A small image VAE, trained from scratch: encoder depths [2, 2, 4, 2], decoder activation gelu.
Rows from block 7 of the encoder, named by matrix and row number. Rows with one number belong to one channel. Each number is 50 + 15 x the weight over its row's rms, rounded and kept within 0 to 99. All counts start at 0. After the name is the row's rms in percent of the matrix's.
# convs0: first 3x3 conv (encoder.blocks.7.convs.0.weight, 96x96x3x3), inputs 72-79, a 3x3 kernel for each
# convs1: second 3x3 conv (encoder.blocks.7.convs.1.weight, 96x96x3x3, transposed), outputs 72-79, a 3x3 kernel for each
convs0.14 095:40 62 63 58 44 51 57 17 52 76 96 91 54 74 59 59 55 51 77 69 78 24 81 53 52 30 46 59 14 40 61 52 64 33 53 39 63 43 57 71 69 53 50 46 43 27 48 56 65 40 51 42 49 39 46 34 39 41 62 30 64 38 54 69 60 58 58 54 35 63 70 57
convs0.15 104:42 43 53 48 60 56 44 29 54 47 55 41 77 47 48 33 42 54 47 64 53 17 38 55 47 57 49 49 50 56 31 04 54 52 02 49 48 56 54 43 47 55 53 58 49 47 35 61 36 49 36 11 59 61 49 61 39 51 39 57 29 56 53 47 43 42 19 43 42 46 53 32
convs0.16 097:63 20 40 45 64 49 41 46 55 73 18 41 41 59 49 53 84 68 66 42 60 26 46 54 61 30 64 64 72 66 32 68 41 56 32 30 47 45 61 46 16 34 51 60 63 60 58 51 73 43 29 54 65 52 45 57 49 60 63 48 62 41 49 76 64 50 48 57 52 53 05 32
convs0.17 102:57 48 46 76 81 76 45 47 41 60 44 54 53 60 42 38 14 45 26 42 62 43 19 35 52 56 47 41 36 75 52 46 42 44 54 39 48 44 61 55 49 65 45 63 47 41 49 33 53 99 48 56 60 42 55 44 43 45 66 58 33 36 61 29 47 38 69 54 48 47 47 50
convs0.18 095:59 44 65 51 33 57 48 65 57 62 13 45 37 53 70 46 49 58 35 68 52 45 81 57 40 85 79 46 45 59 57 52 70 58 28 50 28 48 59 58 99 44 41 29 42 49 40 38 42 49 47 56 12 60 47 50 43 57 51 44 44 29 34 43 40 47 48 68 54 54 51 49
convs0.19 099:50 41 48 67 66 78 37 42 31 39 15 27 36 42 43 46 56 64 58 72 65 59 09 32 67 60 72 58 58 65 32 14 37 30 32 37 62 53 52 48 45 56 58 59 57 62 27 46 37 36 26 28 56 62 40 46 61 39 19 19 50 41 24 55 71 53 50 29 00 34 37 28
convs0.20 098:53 46 51 58 67 74 63 33 46 57 20 63 34 47 45 50 46 42 65 28 56 45 53 31 45 44 65 51 23 51 37 17 06 50 22 64 53 41 52 51 50 56 61 62 50 58 25 57 52 36 36 61 26 23 61 61 36 64 48 07 40 41 49 55 62 45 44 38 42 62 64 46
convs0.21 101:30 32 52 55 39 35 45 62 37 00 40 67 47 60 45 36 40 38 52 44 40 74 56 55 76 42 52 59 49 54 47 57 52 49 41 38 31 48 57 67 49 47 59 59 36 59 47 59 57 83 55 37 56 49 72 57 77 46 20 48 58 64 54 37 33 69 57 71 69 91 53 39
convs0.22 102:53 57 40 48 58 46 45 40 50 38 70 45 54 25 60 65 60 61 63 57 57 39 51 62 51 97 49 45 24 45 56 34 52 56 28 50 60 47 42 50 47 35 25 25 36 35 35 50 57 35 42 23 15 44 71 67 35 70 47 30 56 55 42 60 67 52 49 94 58 72 77 48
convs0.23 097:57 54 64 54 37 29 51 50 54 38 36 41 71 53 49 56 67 41 53 38 48 40 56 59 53 62 30 50 69 40 63 52 43 81 36 44 33 46 45 38 37 51 25 33 32 66 52 26 36 45 39 48 22 62 38 53 56 60 81 63 53 16 27 43 52 37 47 59 40 47 28 45
convs1.14 087:29 37 28 49 60 61 59 21 48 36 37 31 47 54 42 14 00 60 55 43 38 49 19 32 26 53 25 62 48 45 41 82 50 53 41 58 65 61 51 44 37 29 49 41 54 53 57 38 39 48 51 54 62 55 44 60 41 55 45 45 49 47 71 46 22 54 62 34 31 56 38 11
convs1.15 129:57 71 35 53 41 33 49 27 48 44 56 37 37 55 64 54 49 57 47 55 62 35 58 74 42 62 45 52 56 46 42 53 46 54 74 59 58 50 49 64 68 67 53 57 44 44 52 49 46 51 54 47 28 50 55 49 53 55 44 51 42 45 50 53 43 51 50 49 08 55 54 36
convs1.16 093:46 78 43 30 27 37 64 77 57 40 45 44 56 58 45 48 55 44 48 44 57 59 48 77 48 43 61 31 41 34 52 41 56 44 44 52 57 51 53 40 59 46 22 42 48 57 28 51 64 30 55 29 50 48 57 53 60 40 44 60 48 21 55 44 41 41 53 36 32 33 51 39
convs1.17 100:36 54 54 81 39 80 44 44 52 42 59 43 47 35 52 49 53 47 39 30 44 49 57 49 62 62 49 67 43 75 66 44 53 64 54 73 19 24 38 60 29 51 55 60 45 64 66 26 74 57 56 47 24 49 49 54 52 52 03 55 49 64 77 62 62 66 47 60 22 52 51 42
convs1.18 100:19 35 36 29 58 39 31 45 58 45 36 54 33 49 64 44 94 45 40 50 64 17 19 52 46 31 60 32 51 59 45 50 34 46 43 56 89 71 46 48 10 56 81 43 66 59 57 53 60 87 44 65 48 52 60 53 45 33 38 52 63 82 64 51 47 56 40 20 46 64 34 51
convs1.19 093:49 53 67 24 47 50 46 50 40 45 37 41 42 19 36 57 28 59 49 53 36 70 31 24 34 79 48 61 57 55 41 79 44 41 43 36 53 49 45 55 77 31 41 36 21 58 41 45 53 40 28 60 66 60 47 49 48 45 49 61 45 34 49 60 60 57 48 37 58 96 41 73
convs1.20 097:41 45 54 63 61 83 57 41 51 48 48 60 41 55 48 55 38 57 38 49 49 78 46 80 69 62 53 39 57 45 53 31 40 39 50 34 10 10 28 46 58 28 41 68 53 56 33 54 79 70 42 46 90 49 55 60 51 61 72 68 57 51 39 59 61 71 73 61 69 50 34 72
convs1.21 092:43 61 30 22 40 09 36 45 50 33 58 52 54 48 63 41 57 99 55 54 44 55 52 57 36 46 49 54 51 52 69 56 37 51 50 36 53 50 54 48 67 36 37 67 61 58 68 71 65 51 17 44 43 20 60 42 43 43 81 32 42 39 54 63 45 37 60 49 49 50 53 57
convs1.22 088:56 83 78 65 25 66 52 47 62 51 62 46 50 57 40 50 41 59 63 20 53 38 85 55 38 84 69 69 85 37 68 68 48 47 59 55 26 18 29 78 56 42 54 99 88 34 28 28 40 68 29 43 54 08 41 50 55 74 48 39 41 54 60 62 34 49 47 47 60 40 28 37
convs1.23 088:32 78 46 69 52 48 11 29 39 44 76 33 55 52 34 55 65 56 41 47 40 53 45 47 49 23 48 41 50 11 54 75 33 67 85 24 72 29 78 68 68 60 61 65 71 38 45 55 55 56 72 38 56 39 71 75 54 44 47 49 68 30 57 35 46 48 46 26 42 56 53 60